{
  "train_examples": 77898,
  "image_size": 64,
  "translate": 0.06,
  "encoder_norm": "layernorm",
  "encoder_activation": "swiglu",
  "encoder_mlp_ratio": 2.67,
  "encoder_fused_qkv": true,
  "encoder_depths": [6, 6],
  "optimizer": "normuon",
  "lr_schedule": "cosine",
  "adamw_weight_decay_other_params": 0.05
}
Rows from block 3 of the decoder, named by matrix and row number. Rows with one number belong to one channel. Each number is 128 + 32 x the weight over its row's rms, rounded and kept within 0 to 255. All counts start at 0. Numbers have three digits each. After the name is the row's rms in percent of the matrix's.
# convs0: first 3x3 conv (decoder.decb.0.1.convs.0.weight, 96x96x3x3), inputs 14-27, a 3x3 kernel for each
# convs1: second 3x3 conv (decoder.decb.0.1.convs.1.weight, 96x96x3x3, transposed), outputs 14-27, a 3x3 kernel for each
convs0.37 098:148168168123143127132135133132143093141145104139131179158084151142101147099099076130121150126094125146130138141147140145159108137116158152129122166196169120140177123123126120123149108109109167139153131207200128078064122135147112086119135112128153142161103117129138134128153150131140179170134168127136173138129049104141082184133132120116128143108132092129178089164115136139130111
convs1.37 104:093143093169061128103094126133157104129155152134144143139135125113101159145134131136088056120165130067052109117140123111156154171156151096171118137109116166157139121118098086154129105134119134098103099020065156115110081089163102062114104112129152146167140222184129120153126128128121142100148105141167160150131176146122137132137141126115111115108124124135219099144110099157125091
convs0.38 094:161000138173147106138155126107095086113094100137129105146163120178182118083174099197120149105087127105087117148131157077143139100125108128138116087123110117146139121149122157171161165169148142166109110128102132086124128147102170139205140113145123109125116118148114127134037119099133113129118184095127135125134125149130111172095133084170121129105155098103104103062121145139083146
convs1.38 092:110129105175134146179169094087068063096008063143089074137112137139097038150151119128169135149111107145188154118109101136107123185118165146110177101082138134107138119115112105124118113147170129138157151152130124178097154145116143202169148200116126113102162092088144126131116117108104146063100138137108135149192113096166173134109089130104063089164221086155151148150124136104160099
convs0.39 100:124143087172166145128167149090127102136136105098191134166186159129202164115143142110115119112130139098104086140130137136147140159130105135130126160118170151171181121122105084077147124099136125114125153137090134165132122108092134137115198057105110102108135192155166178174137157120137080164116123148133132108082155124149167094122130105111196137131147157109043092119057110136089102
convs1.39 106:163121170075082104104086126103175109137167104107135126095085062084169101147148056148101161112132104092091099145173131133132132120138148141233125117071126144137105103164047125154138086187117121165142107147126132172107082077139191109120147148154130092121156101085148135127144147094132160104128160175116147132089062076134105077119130196108119134069096107139153123112098139141158089
convs0.40 113:099105120119126123130095081122109119102139131094125089100115121112123136134099131128158107181168146173150140128118122151132070123165142125139130119128113141121087098083131145114096090129125147117121075136185129114122094112156096146119123091149099121128047115151104083128110151133160104022157162116116129112098141158106135124105110110089130144118114124121123147137107110135150118
convs1.40 098:140163171110138112098101102115121148146184154122138125093070117125102079096137143174190162160195150143154167143181128129160184148157153105115083075130106083099097154139141196143112170145147173149148147157128176157185065083090113065072127084089141153154148161139176150142202189150207209161158195169114122102142132113131115087175147091229174124163127112140092153166124151115173155
convs0.41 101:189112124172175129152121086111126112088071078149115093127098148105125147124125146146137147130125171142155189128184192155078105090151099157128097144145186100143180144155121136154122123136085121108160121122100121138118107166134178089139170155096107207119091135133083149116130092146101235200073067120096174085117131055149045141119120112127125130115137092177153092162126198166111171
convs1.41 099:144115151107160169120131147126145101097131136139216164144115148081155158118101134122156161084042133166122155149129117097100103079126117164143104081123105125173122077108115135171115098119109172091147095080111116126119156108142075153153150175136165123108157174089098065119186167140099078121103155144166155122183186119179103122135223134143099171143196152124157147097217149107109135
convs0.42 105:141167136102162149144089144151130125200004146134137122105164117155115149084112144125103121136171153185080183113136136156147111105103126132130134115138111129132118122142129135109135133136122127141135145071132166189166103140121137120130142130131067127121111152109137155125139110124134134127106155175143149143120076133123111096131129132115098110136147127159169121178120109132107125
convs1.42 102:076208138184121181132099123152129138111103080130123093135130168114088122140137155110173138149113162181134098102186139138098159134110146143103088089124107148088123100140065147081094113113122126071124144174106129178181130211165160167189116134126130129129142120121123144152128143093181112105136113130141128120126067166135107161140133137113137178105158092110130105102155103133137103
convs0.43 099:160105158134079092107155158144126119127076132116113140111114116166160132161103126154114146099091152117077141123132117110174120113111108127171077130084078111100066116122117105208106152114153098165055145093143147140068156108172126105020128123200130134120148120151137119114105166055128063184178130088108055178117091113099089106136141110123172124139110135102073087169175074130144158
convs1.43 099:144141125144158107141134142151100115148153117068119124067157065062094088102135055141158153183180167096178097179084116112126135168127125170191086105096156128104131105058145061161132095107111151111110090182110137130128111157158155097096167059103132158141186098156101160114135188140107130127130134121140107154121178135134145116113095124129191185127108099088066133138093132074161145
convs0.44 110:146116117136126158123163109121144128091163106113155146156201168158187224117106113115115090107113166079165118096124124130169126087130117118144105123130135087162130137163137185156141122160094120100142080111098155125128109092132105127129144156136080134131109152169107107093094165114155162198122192106124123144101187173130106163119156133129152154112086150155133095136169083160127167
convs1.44 102:119120087116133140158169123058077116093097101109120111114158145149133146119080122138116141153142140170125113098090130041057141090090126140135114084160138147138155134155164158179150134148175136142103076089100088097116107145122123100218145131111127150149151117134140094140139168148144124088208182136133164139148166143145117122119158118107154157120114150115156132124176128119154159
convs0.45 101:205186138120115105109124124150099157179045165150083146115148138106171131139112155128126125181144156093162120143172145191195167129157167112111127183123135149162145120151135133109086104135129086112116093117165150124129143169147151177088105187128148147110194146066141132152091126114188134130146165186173105076056004051077033089097110123145131107112145136082125156124159083089130091
convs1.45 095:144130128169145172135141126117101127163173140164165117108134158116168166120103146119132089153104141147122140102114120100050095130130117137073157131159184126146118114150107117077097069125125120158102043127136148135163102141134121071091116129140113098112137146128095108134166165099138140105187165145139130075193204167124109153099131100150108033151158139106095120052039114129089161
convs0.46 099:103181191144098137123115172140100133161105146135086143083097088150111157093204098099142126089145133154120139137140144132165123055097131119159123109083103135088099139109139159116135089135148119175145126105123148150144150105168156155070091164141095132093125112123119150112087164096120021158035194051159095171120182125117061131128148113156146113095138113134131130069172103156107125
convs1.46 102:136180130141168149155116137116159106132070105128115118165155160124141148194170100163122128139147107163164162110133203104116169107078113149083055071105081114120106137118156119194134100111118120155186150133138126114104155127087173139123136114169157113152126122162136139147139141151116142127152113126124173128121081079145101134158074148122084145115098116111107123139176150100141107
convs0.47 094:139131137135089140107146108125123109132150118129081125115103163105154150126144118123154185129139152129126150152153129117187149143085139122046112136027132147078120177127118123065130151139132114078118098102136119122176094226136087098163156133136116166165141081082129112105149103113141097139132087108115062078113194139168099138108173134119106150091116132129122074110091088128146144
convs1.47 110:144137159118181168104080176116155140142168126121055130138121131099116149137183158131170137065103130110092125141142101090087132116117104105104133161169121078069102110121108113084104121164113156105121188177115166152133118145144133155134109101165153147107104126131117134117153126162135042117128085117112151092110082164131145102114131123150140109099165165121134148118131123067117104
convs0.48 090:019103048087096161085170065165174135130149153116141094130112172109112115122136118107114115100122107096101118118140151111164149116124109140111166153170155119093152137125155137109137158140154106101140147117116114123166167104136103145123145114133154099159164112149159165130140133150134207160108126103145126142105095110172180169147137162152175168159183165171179139121201135132121142
convs1.48 108:120086160075083142139095146153185159091212187089155134103158131117091141126116163137111155070093147089060119158140128111140161131098137125141184190187142136131150134146128177202150189159108078138099161212124138183135158167119130150127113117142123177125138192185100197150149128103115133139106141112124132121129237157108138112125142121115181137134156142132112102119106076087126091
convs0.49 092:127134051064141015121114042139148129195172145143075109157148140132117125131067102113142132122100118155161107120106093125103104101119129133113131169108181120139108153115106089110111102085109081074090066099091123176084114096131166110126159099122173100146112184146107130130146095136138165129078043094116087130105101133100116082118117156074121159129117162077078136095085161127112155
convs1.49 094:152102101192120125149099125121152118138157121157097169107111146091110207114125134059105053088067072114170088076138107186109095119098135146105158092167179186138184106144170112088137098105123140161132115149181168122114120139097103142117102096123161129185093061115096131110160155138164131136141150169133178135151074111120210067158129171078079120172159107109111103031200150094118093
convs0.50 105:164140140104075056113081072166164168159140125127108133091038037095094056100139110139089101139143159139125122103145143131121136122091113138151144138161200124115151068056109112104035173131104118149159050048070125061121156137126117077126157174142141093083092129118059070098175134179135104144109047086124116099105159149126144176136122106112165138053068071131116127088109107127140137
convs1.50 099:157133110111097134161107115064116090113114111102180167153127126149126137116096094138090143192122146175124132145149142190173156183144143146125124186164187142113062179153110139079087074120128098145108118139127089076059157116079001086100118080130185144183124106084119156195093138139086104104130149165131180140109130123082157188111115132176164121103102125151139101154115116070078097
convs0.51 100:099077097081118097156104118125108069119138113149121103161101108094084109129127144126130127105171160126135141098126088144123065096143140113120140172152087130114139097159103156194129101119133177134155128202134141168137148085175150185014115091158126134135129183135127145174115104088157041031128086136155111064117083161112125072071142125127195119133134133127082138086144097125131118
convs1.51 112:145160105074163182146076117166128134068042155158121138112143130162106155177158117111136104131148138122140065124152118156074154138106145124148084146069164133101152121102130093171096135100080125092117108120105155076147138121103161126156103109135111134147146121122150156150095140054137149188118078131129108168157195040136181150103155106140195132157157117103097141163136057137136162
convs0.52 089:072138118123150109085140124045117150073196181106145123110208141081136208077146108113135107120146138137109127142131145077171157176105145145120150119119151087164106185128163180128137129137136114144125166096116150193112155132113118104134099137112087136077190110133113134093100090114101089097031090096116149096102169160190049120129116132131117135106138100117142138153069097145110166
convs1.52 095:126159139179064182154118093133135144150065098149139132156132174108125138128128167110162074124136114151122134129166159100123131140159121181165111128141126131114121140116120120077110153124140139113144119193144101131124082111098117125091134081126161168144189164135170159133189156110132036080179115101207154160167182123147166153152091144115116101138061157113153135106125132108099184
convs0.53 106:094095125092124127104102091130162132097163141153154173076098146079123143065121151111118151104106136089126146136149144147149116138138124116116114104066137088124104138090144139043057093162151115134110084123123083091110121062131099078118101076100122082155161038092167159128128131133150135129158115117131153108153161104132096126123143142093043082084100103162196184197074162255206141
convs1.53 100:143114102153159088153191156166170134175188161137128135160077130120104163113120115140124107185102066071094146122116082133055044135150080107104138124143125105093140066150129098146183106125120125118098114118091141149099172098132176231087138148155128150063113120098131101092113130097124142138142093105156133164118093126106110129151133143165084146150122138135135117119134179162146114
convs0.54 095:114117156086128142118121111112127117136089155079155152126123105141150095123135113120113139124188100097125089129143106155172119127141152100131124104147141130141134139155139157226135136174155081067115122079133107122128137101151142195128108184121096130124132146131123142120103126121054135090141135162122093125141159140089149090125119163103100153099101113136126108135121079087165093
convs1.54 095:064147130089137125123129144119128167118170212140199169109154141137144159155119176086205162085233169138104129116131131197116143164133136195154152184081151120104151100149122128128130144128170114126150106098153126115142111053144121059121120142092137113152100086102107130141134125102143122138120105121091178144106096123111135129178155199107179198089176132121130146120107117124119146
convs0.55 108:116103085102072114069119090140110102139135070162167110121146089105204102098111105135156117157191123148145113130139106147098123149155077134124125142140125141151161123125104162097103121128126088086137065063109086046129141127132093165211137121117097186140124156102118096136103109173147200107154180129134144102148105143151144156130124123166132114124125131067074120131074079110077101
convs1.55 095:126089167099172093120140151120146107149166188142174111124131143134076134160158117104072065157173063125097126135196159089114101145166162142131165133131106149125150137149122137130167113111137173204125164150166124150139136083152153131193078108159132162215151151200165126121138068169150115083116119124134151129108158165119065147109109177145092153114145131108130102127137166121107129
convs0.56 100:127145145118147125093108085124196108083187051106131149153154110152087112148133127134131151098133148109146092131134123167142128145110141135151124144141135134132162104151130118158136102116130128122114135182052169106178136162116153112167142120119106126118116148107135143094091130126182173126126100093128135123105189092125134170112162135165113145131100112128110128128116050129088112
convs1.56 090:100168115120148161152198123083125144132144126110101126113137170143076173165114138213130136140099124072107096156161146059147110161142130074137128091200159120123134163125171067169151126190135137093150152131113092118108180147109157110162136152138116114126180135169141132098110164120111164054070116109121144123096047103091066061157103116146190176157159122163176162118177125122153113
convs0.57 094:125166089127139088124071113134114152093157171117151112099137133116047136110137144159095094124103096146140130111111129061165126128165098159111153169126101098143092149132111082106102118077088139158104136101107136148075129136122107175087130031177116146139124176096089114133141177101136176117149136094147122143105105144121128111141117133100112128138166150114101087171119151097098154
convs1.57 102:137196143180139155104149139064164122115089128103105089135142170064127121161111143150151146165180169135152144091167100149138146141136122119109112101127125092180116134167126137156162123133148196172140117157134184159163147142154192110102090171175139132123145115152139107126136129153099158152153122126105095134160166140171156124179068129148143123129178146135111117158107144093198119
convs0.58 102:082106086113103091125099114131137127148164148149053076131120097141166173132130142135146109128119168159072157124133120141148137133131120139104133108180087117113103118116121140171139109098091123132124134114103123167131116151112116175125130113124118149125095151125088142134117124138116141108146121153125126098108128127130083058135148109110162105088095118117123129121153157123097097
convs1.58 084:137076129197126166119127096106168135101106160119113117147142146102125109153133131132145132135118140122104095158130093132085035122130125169253181128165137134137180096094108117090086105090090189036117136102088153115157181139131143107077110147102176162084107136156092087119151166146157116147113148140122151129116170148104084112121183106156148167121130129104097153098130134106118129
convs0.59 096:065034061009077002074018097145125145131134135123150145104123130126127096142132166104099137108129137116171163117136123129114149098152140126125122112187133143129133112100108124106089126127161137133123135146153130142148139129156128110097100147111155135176093151167135129172161123110191166173118159196100103133162105141113119127084105108119119106105135105126139137142133148093098160
convs1.59 098:077172094161078129093164128114115161166157094099130121158105129123102177138160089094173074128094125114135092059134142111088058159115121159163135130139138134140157120068097101080102142110087149127112157129154088112147140132131153133125117137130120073147062107140146089150127118114077073091130124072130099137160187156140192161141089145137104160106148100102094119105120143177119124
convs0.60 096:107173153147143113135135146127165117108180198148216179148191181157244173119193169108133136131182128121175129112133120133149141120145146112094143140136175155155144172168147140137127132147161114088128156178181160155131084087127085139140057122108112150189148153142165138129116077134136154184122166152099146109080125077155148156108159145132114079133131144114149144116068093140102057
convs1.60 100:136133128122109141164119120150117097151114112161130156155112144088072163130174166117097160177176138156123133091145155072126150124126138109086139151161113086135096196154123173099172166152179086094139140154109090134100071051128056108123122103111167162159152092160137115170092122119207140111142110128157183145147115133107146167088101147083105159085082145138178140161141138089068120
convs0.61 098:139132077131094040042088129134135141112172113140132135108165099135128183087135139093086113127139135136165137134117136151141125142100195118146124159136140134123144150099105092034088119103151055060099094187164135175158081156132111156071103070134117117153160107116174140122127108129128095189113091162116121086111140112141082114169113131083146156125105178136131124185139139132147100
convs1.61 102:139093121124145227084143121201144174123152137097155085079144129094157072137092084114141115066090148099142131084112106138152118103124106159136116147153149126129148170101105073095105119128139116058115144181145157063092202174186191188157138119132064158125140175129138143183146116116055148137101154134082123083070170126126161117118108034134111078133104139142078117128103157130142199
convs0.62 096:119102153091153097101129110138119141183125133168137092149066077126066098133135096156135098136098123121125091124177123101125153123113116178132145168182127137153114092160142110171089135124116153139136139138137112102120111174092196083125139099145163169092142136129134148169122130132147099075161103104071134139133137071137134114126174085124102110083134109067099052131089092141119111
convs1.62 096:087135111115094167085190139143133186163080180074081087149134129119104154122115097134149164112133156131149137100092130088100097140107092171156126091171149196144177140132109116092153121133129164133111147103125094132126124151098119166100142105109118065120111133131124076092113125156110103113135130145122188151164105169160115141146115155203064170137125104134102132124131127157147131
convs0.63 105:119103075074095133090123122079116127132207157140201153090110182162103107119130104111101123166142151142125106071061101150184142128135125043073130103058183176178159137078098096116131132154153150109129136089138123106121138079174208140110118113119091136170174141131156077129000017117155163229136137157114102129104089087109102106160145107161140130133112145160092097127077044096087099
convs1.63 093:124108119044109132123118129088068122113129136125148131077080107096118175142144110150180127152157140161161169122146163092126116129155135083054072124143134087124117142200124149207143144144140117132146087150161125149132153122124139064107135144126110159136108114110102134151111170105102110111159172145123094152167155183154077149062117085089061075100197142137179118146159102130140115
convs0.64 105:087110147110098136126106094131131144128150177130109147096075127086059101143106117147176177129129115141160158134131160131161191106121154133146142137109168156117112119073130125121156180176136149185148108076105149068104101165128101121038106144139135154193138123108118112123136127141150155170133105142158101075158173084127179140120112089143137110101130130128126188154147135180177152
convs1.64 104:130144145131081145124127126171168056153213136152163124169181179157159127150154120154136103191167076088114106122131110148095130165163143164184106102148133101123148100100135098061098144102092141087122146096117139139173133090100163172122165149155119115101128194096149138110179164139117143128107111136115122149105088114152165121173141133116084152143107136177210150124160158117137135
convs0.65 126:166038155050000121195112243102128068120116133106136102170118180118191114154092146137159115120084115124108094129093127149200117102139146127148115149126136141163148108152119211188093090125122144175098171081158156162120148118167120110148123136142119148111151142147099122102106148102126000164108180099135131132123133123138124127114165123109111133090116108117083154085088094131109126
convs1.65 112:104136143100077148094124217140170164104156205113183148113108158106164150131146145125096115091082131119129122170156139158166141149137126113134148155177111160118133169156168195158157147100109121158105184173114174193115161082099137097069120105110129126200096125170125170150117114152136151126077107128115105109076106109088054087145140143132144120119142145115113103123132118119111069
convs0.66 110:127105127109126118091112094156128106153164148118188099143089139100132191108158154150115141152167215116212165123113129092082129157134113119084078138029042152108115118100118132095126142169152120165135103133141133065114145108077135131148125154139138112111130118152149155122148008000155066043128092109099103186124223174139193114135115139132166181091132107089067111097074109117069128
convs1.66 092:108127131085143158123111162163134139141119164129113114128116155079125159201127140126073104075095106129099088078177134175164149100154127128111081103106125146098118167127154129114142109115104111108106116141091118145141144104122142122133159091091135144148096164148151159134092132124144099038187175121147127149109127183141170116139189173076182166161115134083112141097072120136138131
convs0.67 109:090122125111161084116109128140182081136138136135155138088161117156142107115138117137106147122160137122111122124079100120098118103122112083113116117100103115129129135129125135149108117130136101083099108073182143150106138112123140154114105131125135113116117133115131136132121126158149128147147132118150145091125162085121097110139112133111157133120114123142175093110125127137134147
convs1.67 104:165053149119148203126193169130115105067111068094114140142097119179105157167115095186138075143158158162133168154138093107186118124094122105096124189122151104138124101151130089125139112160155165107152129132134094104170140109133123149072102164063149142113193128154094136126123118113126124148116133156131142149097166145122130155121144101148131174165102110147149111144085200078072124
convs0.68 095:124112148103119109121117138174114122176067103132119098131143095173161166139123140112151107139198141145181141087119115071077120163107116109116145093145056190131063081112115098106063152108099111159122198119137076170137123160121151183191119087132147144125171192119117121118103110132218068004127147115155128135164131108143181125124128121106174129133151129155066143106049093135091140
convs1.68 096:081129085121063117110122162136115117131180085174124097141109138163183100106112090126096184145096145123151152127177125127017039103120115118164176125108151146117146121176070121114154118138101113128168169104140112107160134107099146093102127117088102100130135107104139156123104115095189084128114121130136127197149154135075097138081100159161106089093119135091114170100142202125133141
convs0.69 089:090132100104107099104135095087136146069131158134118131090104159123126074106123083097090129081106131073098169115112115151088124086136126142158145138111156112162155107100108114131106129120106134110113172175158127125139119112169136070131129165129115154158076065174116132146154143169087124156064150134136137102119169130126099156114166096157101146128107094162119145125042107175130125
convs1.69 103:107167115088135146104133126127118102155145081130122110155142113147133169134166135152124104082082157116053113159157131136148140105135140133169106115119092139129159107137120136092172089129113084079092138075125141164069139145153146127119165113110185183149147227124128139141146183130149152104108074127156151160160133116092068145074153114119151085120119129105107153130150152114088116
convs0.70 092:085127110132215081119126082127121138133112109161121121154142115164108118127107092094112097136107117127116074115118100138081142096122099139109145127142126139112118132117100161153101112134147089121131108127103163194140120174106167039149152138110129138110163116130146095166122113123127059064101115085137116137145202000136034156099146089116130146145182140112125147142096146131107100
convs1.70 117:169171168095092131119141155073098125171118167109148132114135125161106136124181106158125122153152101135072174118140171129149173130166145127107135071108055163132107142130152158098091112117090071101120138083117142177083115111131123137164150152121129168145155115204162121161143121153166126075149120122053119113115105164173088095113125155116052174108098124164163114161204168166111119
convs0.71 097:169143122190255131000000107143120133108100069082067119120172111145177161126134138140149101103086119067093098126136121114145116171126159117154120125085167114115152142126140163143116170185159132149161174102149121090111148164171103147110138139134135144149114104132098033096125117115112112156122133125154155170134166141116133158096090116124075103145115106134133144084102140161100114
convs1.71 086:143222146119082189068137078088156144127149151110154147127152096124185144144127151120146143102127111089137046148149137154061112109158112129107056115086111134125111105094148145142117166097125111091101103078101181124142114132117151056081094066106213178097131153152107062129119119147120175170146111114071136095121126105080098127131102118143126124179161144094135146132095106153104124
convs0.72 103:126130135162103128149135158143157164124109156147122095110164084161172129120120151091159110109118105094139126131121128108129122135099109141080147131106065120089117135160095136143148104138110135105120164133200124107173138122113116128118117148146072123143150112113097129098126138114143159094106138154149125179130089112151113103153103149125140144102150113085155146119125110154137125
convs1.72 083:138099128121101160114138135110149147096068104097126139139147145149122159179150144145184131152155204138172136124124144068111132128171185115139134112057115100080092146159140131157155127087142133124122102128155106105172132098101145150078146105118120151120118181113092133121134101128154126146135066152099103133119165125098132152122119181178156109089125122094112132079068105099118148
convs0.73 097:145103159121148131103141118139142157144160145093170161093159134128205125120137132094151111157110128156128110125133131084124127184103123173076105042176135110162113118132153149112144150136148139117127131135119123115122082162144173055114147128136148110173161115096132125144154105124010201196139156128101148132167063110139147133128134127130101121103113130108134125143161144138114137
convs1.73 104:083106107162126127085144090117135127120079112121105134113159115133135123130116136082120097118238095124150120099110105092130078099086157109113132153108184143191114131149120140116143154110157120112137105112116123106130102106167172111107110168128142123056123101073073096110117110048124089200115112132191117148086169139125216111131103131113119183143127130109111172113063046140140135
convs0.74 099:117142125111167119132094127114163131075145132113185143104106120159072108099139129143096124135055151114108120130136145140152124109092146130154135190173161137175167137113141125163121150136145124118118108097127119153130141112141098180102129149121138119131129198142114133134118146143148139165103131124160135142117154115162110167086128141124149123165138115111185126103139147142122109
convs1.74 095:144115120109068122081095130144038107075108116138094132107145138114159112159146127140157143086181175118151120132137082132124091117124121133131188164179141142133127139099121132128116077110109125079163156106129092123115161137160143110155123106120139082081114147038154105103112126129142094138140123095092115137120127118121150122126105115134122070118131118113121112149120065144093163
convs0.75 108:146125157108180154097115095094165146078141166111152127101063091085054111119061120130110118130149145161193144183130158102144141140132121136141123122069133112114138123119107126137106081118084143134086114073070138158145165108117093131153170122131114093090142155104142145135161150126115176135128118179158161153093133189094159141112117115151152128145131122171137114190207207168228211
convs1.75 108:114117125127160133116104096115094101111056103195033130081139143115160126127125176110139108104113105149146136126133119130114110107097122114126093118095137149166128127122120176156132111176108138148146038015064032022114115102116081023091077068083205153144170167134130142149067061092139080106155123071123134171117126164118102125136133155130151120155172179143170115147126125159125127
convs0.76 100:097152154187112114134108150164135151128083154135147147150121135135139099116134118121117118126087109139051181136160149073108113146144115128096130148168137135194117173149151121149141145085119125113148157184150143126046158160087072179074118090152110116111131145103117150123139114191081207103135176163124163137060062119154145098159141118109114167130110122138188137131171162154137144
convs1.76 094:136086124138139143093077134117143163156203080142140061145159106137132101102089138136091094136099156137151113111144136136136117151122161132103110041080125127179106128106148157152116155145114182123138094140126158100143134147094153130075118106166174154133180152121108217126145104123137075100143071036131148135159097101137180156123104157090108079130178094143092088137164184072197127
convs0.77 101:086136146136098136178135124144112153150199163104102158153166154122157087108140093114125109071148077139161156140119110122153134123126121140043118150168164154102217191167111145163066142119123075052064081076052166094051106122143112142190133110100139125159141183167107141108124060067109113091151161144104175121136093061096089113144132149140167158111113136145107128150096122146136152
convs1.77 096:102098119155156144141140101109096135109165097108112103101150148154082154097092095062065127119113167142118148141153150155127116145113143048079142141132117139140115142164150104085091142093114134082092202146149162137147124107168117111094165126190111167130145067083121092105108086152109174148067124114120161130184153140138101152114114138115148105143161152087114111165140121142136129
convs0.78 096:127114096163119111213125070113141149207069144105112120138187128110107138094147122107126134107188118144138114128128166059168152110140119145112155109139149064094143111112108092072101127122075139115125120119052167102131144132105130071172183092128156134156124107209155115131158113124010110089086057152089092108132130126108185137125084127131142129142154108124126131126112146124145074
convs1.78 096:111130108145092068136078112117140146150166119124120138105105137055088074129131162110128113154243123151177135102179145131076125154109147133098141107064127174122169078143136142108141144127157114119089129129076154141135109143108133090159092107091126075114087144161074118104134165177114121148190125119099078080101140150126108143116112093078156161103156154144120128082134145136168116
convs0.79 094:119168115154155147136113117154142126115133165092108109124124154120131111142134110138142132164150150134130151147160108146122125106148126128070155098100142075082133122118087103106136107139113167101183131179111146096176121134065171093106149094121090110123149168100111128110125121105107151172126119145183126097078077209148130149171077161153152153170121144118122112075119150135143119
convs1.79 096:114117112107153100108140112113117134100064115096163132133133138116131119136139128135134138177152188146194143103092119187150140105084120206116124097108129165130128143200136158132167112106142130135089146086121102091102144195073143121120127144108102107106103125059153101109171084142132060208134142110123204117141125149150119125152191159136182142125143099109183107144102092159065102
convs0.80 094:107185099183064157140171134107062140117135126129117092104125118168214137129120135109108147147141109142126125114117121158200141161125100123085089118013072120077081154217097188198166167125159060113049077070124083128161169125086098128169103145136099026111145123139111106146098058087124116179084145074127107102120084115124109110131101135125141135108136118122083143120126068117138104
convs1.80 105:105133082097126103117075112112086124132105125112153079163145132143136124096123129118084146171096168162138109134115107102147120100102105134174142112193145224185173092136094093042085132090133135160155119095166134123125125120117126106159126141066144125145165118114157097097106149182147156102093140143128094177114133080178091098141113134095117129154077092143075144175141114183106138
convs0.81 117:054203097175181157116177094164184124162174159128155113118128108122097109112104089119127116149168157108116128094156099164131168126203142120141118157147173144141132102063143140091111120102155071159106139143171062130096195137142165118125104134112124125137141050115147146125092158112178105164092185126171107153119056100156121139144123150135143138127129146111112128102115109128103106
convs1.81 110:154122127116125048126036118092085109111126083135094066133139095152148129134132089160180195126138147143140158119120148107131150157116134104067097059079057100042110094099092087183148100154169192137109157063113115092115144184131138192229123168136115117067165149121112212107173174176190199152172164155075093058122104085121147135120107073138101095105094075133141166119113116128125155
convs0.82 101:129130121153138106159153137114152100155149091159112108163166167197166121143130126111134088085128090128139105168144166134181128153120100143105109140163111129113151098113140126168199166169158125159152124115156112127184131139119110145127164066120084171138119161106149134139109110133160190146092132163127190128132132144122148158136137111126222172149108129158065140097187175131172147
convs1.82 093:181148144158130099092138117110172138154142175190191144162161137121128097148132125101188159192134134129147143158129172040104143120110140095125128117102123115121120081094160088148175084125152082053118119100116137179141149114128146070134128131104122137094144106154114120144164127133118088161186161127151152137103173120127094105141106151148117119169127052138169146078135123092140148
convs0.83 109:158123162137178141159121170142103129147092119108102127114097144078025162146079145127134134140155129122138183128139139136073133138165148123157107112115116142150120103081134084104145119103121144150165126177135164141138125146151133162066122152136149178091121108131165127134124136110049068096137103167151095179177200171115174125116129107135225117131114107120121113152217152141124120
convs1.83 112:135106131119065120105052109132122135081088116125161111116200142086163151098166113111118163147099168162137175123069110112106065062137102133196155074177197215136136107116146100164128115178126099125121119098123078096143133161126140110103139118087110141084090115101158075138072124141171159171144138106102082103125159125154095137150129111146146219198117106082123143078191137203097136
convs0.84 097:123124133129101107174100094116083115129075093119105127096047111068042095107035068124084105133084076132103127107115131122146129111090135131122163144094098145140147104146136059144066080106101146145086143105092165206157118093123170095156113098127140113085140193129146160137124093110105038067132141114122126115103100186117071142125184100118094113143088101112112147125113113096164137
convs1.84 114:106125128088126129134078087091066160199073083154127107122121144125112137080103116118136078157135111138175129179194117108122129058119167105089122183089133154234111187143191195117151151109146106118135118101141095060111124112158101116131137128136167173121143117169128125157118094107169154119139177127152171100124171157086032136097129133127117135111171141156106123135175134104126145
convs0.85 089:204211148118153144047112144080116066150133081099141129147180138200162157131141134140178142128135156135135166121159110149167134126147132162139136175133150139159141142107118218178188144128179099107144104119141127113103093123130112149132118120051086097116099058103166185121149145138160115175136124100132120118121161136116049082120102133115111102150163110108092124087102086138125169
convs1.85 093:091122064089115162108080084140149135137180101113117095112108119113110103145186129116112070138110133111104147153120112153086124175168149084085109069135138099103128103160112124126080119096123141112122068082117084119110083063142083036116156107167130152106153169079142172177130149145146165130149176143102157141172190163128147147154137166175123087146108119121120118142160119151136128
convs0.86 102:176126109159188132175129135139101125166073106127099121099090105105156082120137117093130098133041027134094117122108131156125112105109112133206136147192132119165138106097142073126083128126154103131113136142109109186128129117132118113095136088115133139145148117091163149168129166192147155109111181164148128147172021092149076060138119125198152082165170142156147125124138176094125124
convs1.86 100:131118134100154123167100148088135086184137114148107078069060099058019120103120152161146092086148171098123120138155099144161144119238129114071145117159112175160161125123143098151099083149113109109106183065078171182151119109159110123137139118120140115099143140192119103176116098114095120114112126112158157106156099201198161144131097086100085164132144109110106155086175121155210149
convs0.87 104:113130108149173206127163138132154162144130153149098101122099149127157171126083131124122135113106122142073210124131140101155093129113083138131126134145046122058119136126149124145114122129115126098145100143108137114150130148126130149100123126123130126142143066047143109151114143147163063044148060161136140136167069156146133068129142109114143133136108122122128152142152115146136117
convs1.87 107:055139116165099135125108105145118143124113112110085120199131156175128126171140132074139170161072163156187164086159123145114079116097126147174158148130167180118116081154136138161123137121139255075115063111114138089145135155124137190079101129143142133123077183065130142147115164126156140140103117140134116107112123114078126116168105142097123137081143112146099139079138096100133137
convs0.88 100:153100161101118115160163142115139104089186039090174066142120124105131045098065095120097081154153164098147051130085129160108123084097088154128164129121139143164132136135153124158115131148129120101128132255128121200115136134102126097105067148137145126118161126145141138111143157140101106081147161116116129143149182078127149094116140121114082179117176101130155212153061123118118154
convs1.88 091:143082120139078133112148123153160111112136137059117121096139130146175185091109139107174139174225114155131159168163136134121130143105079132179170114139149068124138129081118095131183154101120100034043227108086087114070163072127163122100189137114098126132116145144121129107160093157120181101086132148093110125117120161076088137110115142096193137104099137137168132151129164117103113
convs0.89 095:120120098137251144143117096121113130125133102131094105144144140117115131138117139133083116138120116104137126132156166115101097105066085143110169099074135140085128101079123120103121168160099115108121114136112112100139160090109146115143123111121131089112119146132135112086159019147070103067170014163141126125174181164147161128109134123123115106146187137143189195136088195153126110
convs1.89 114:114082117130120097112180106180162141174155086170142091075034084089116085066068104132164133122146179098144136085155138139162096139145185199142131147019130129164129121152094117122130127110136153094122176075123133097183106122142150132130170195132166145170153133157131162136099130116145139142104108079173163134115023150111162129202166162161176160182226197130169140121108103144162166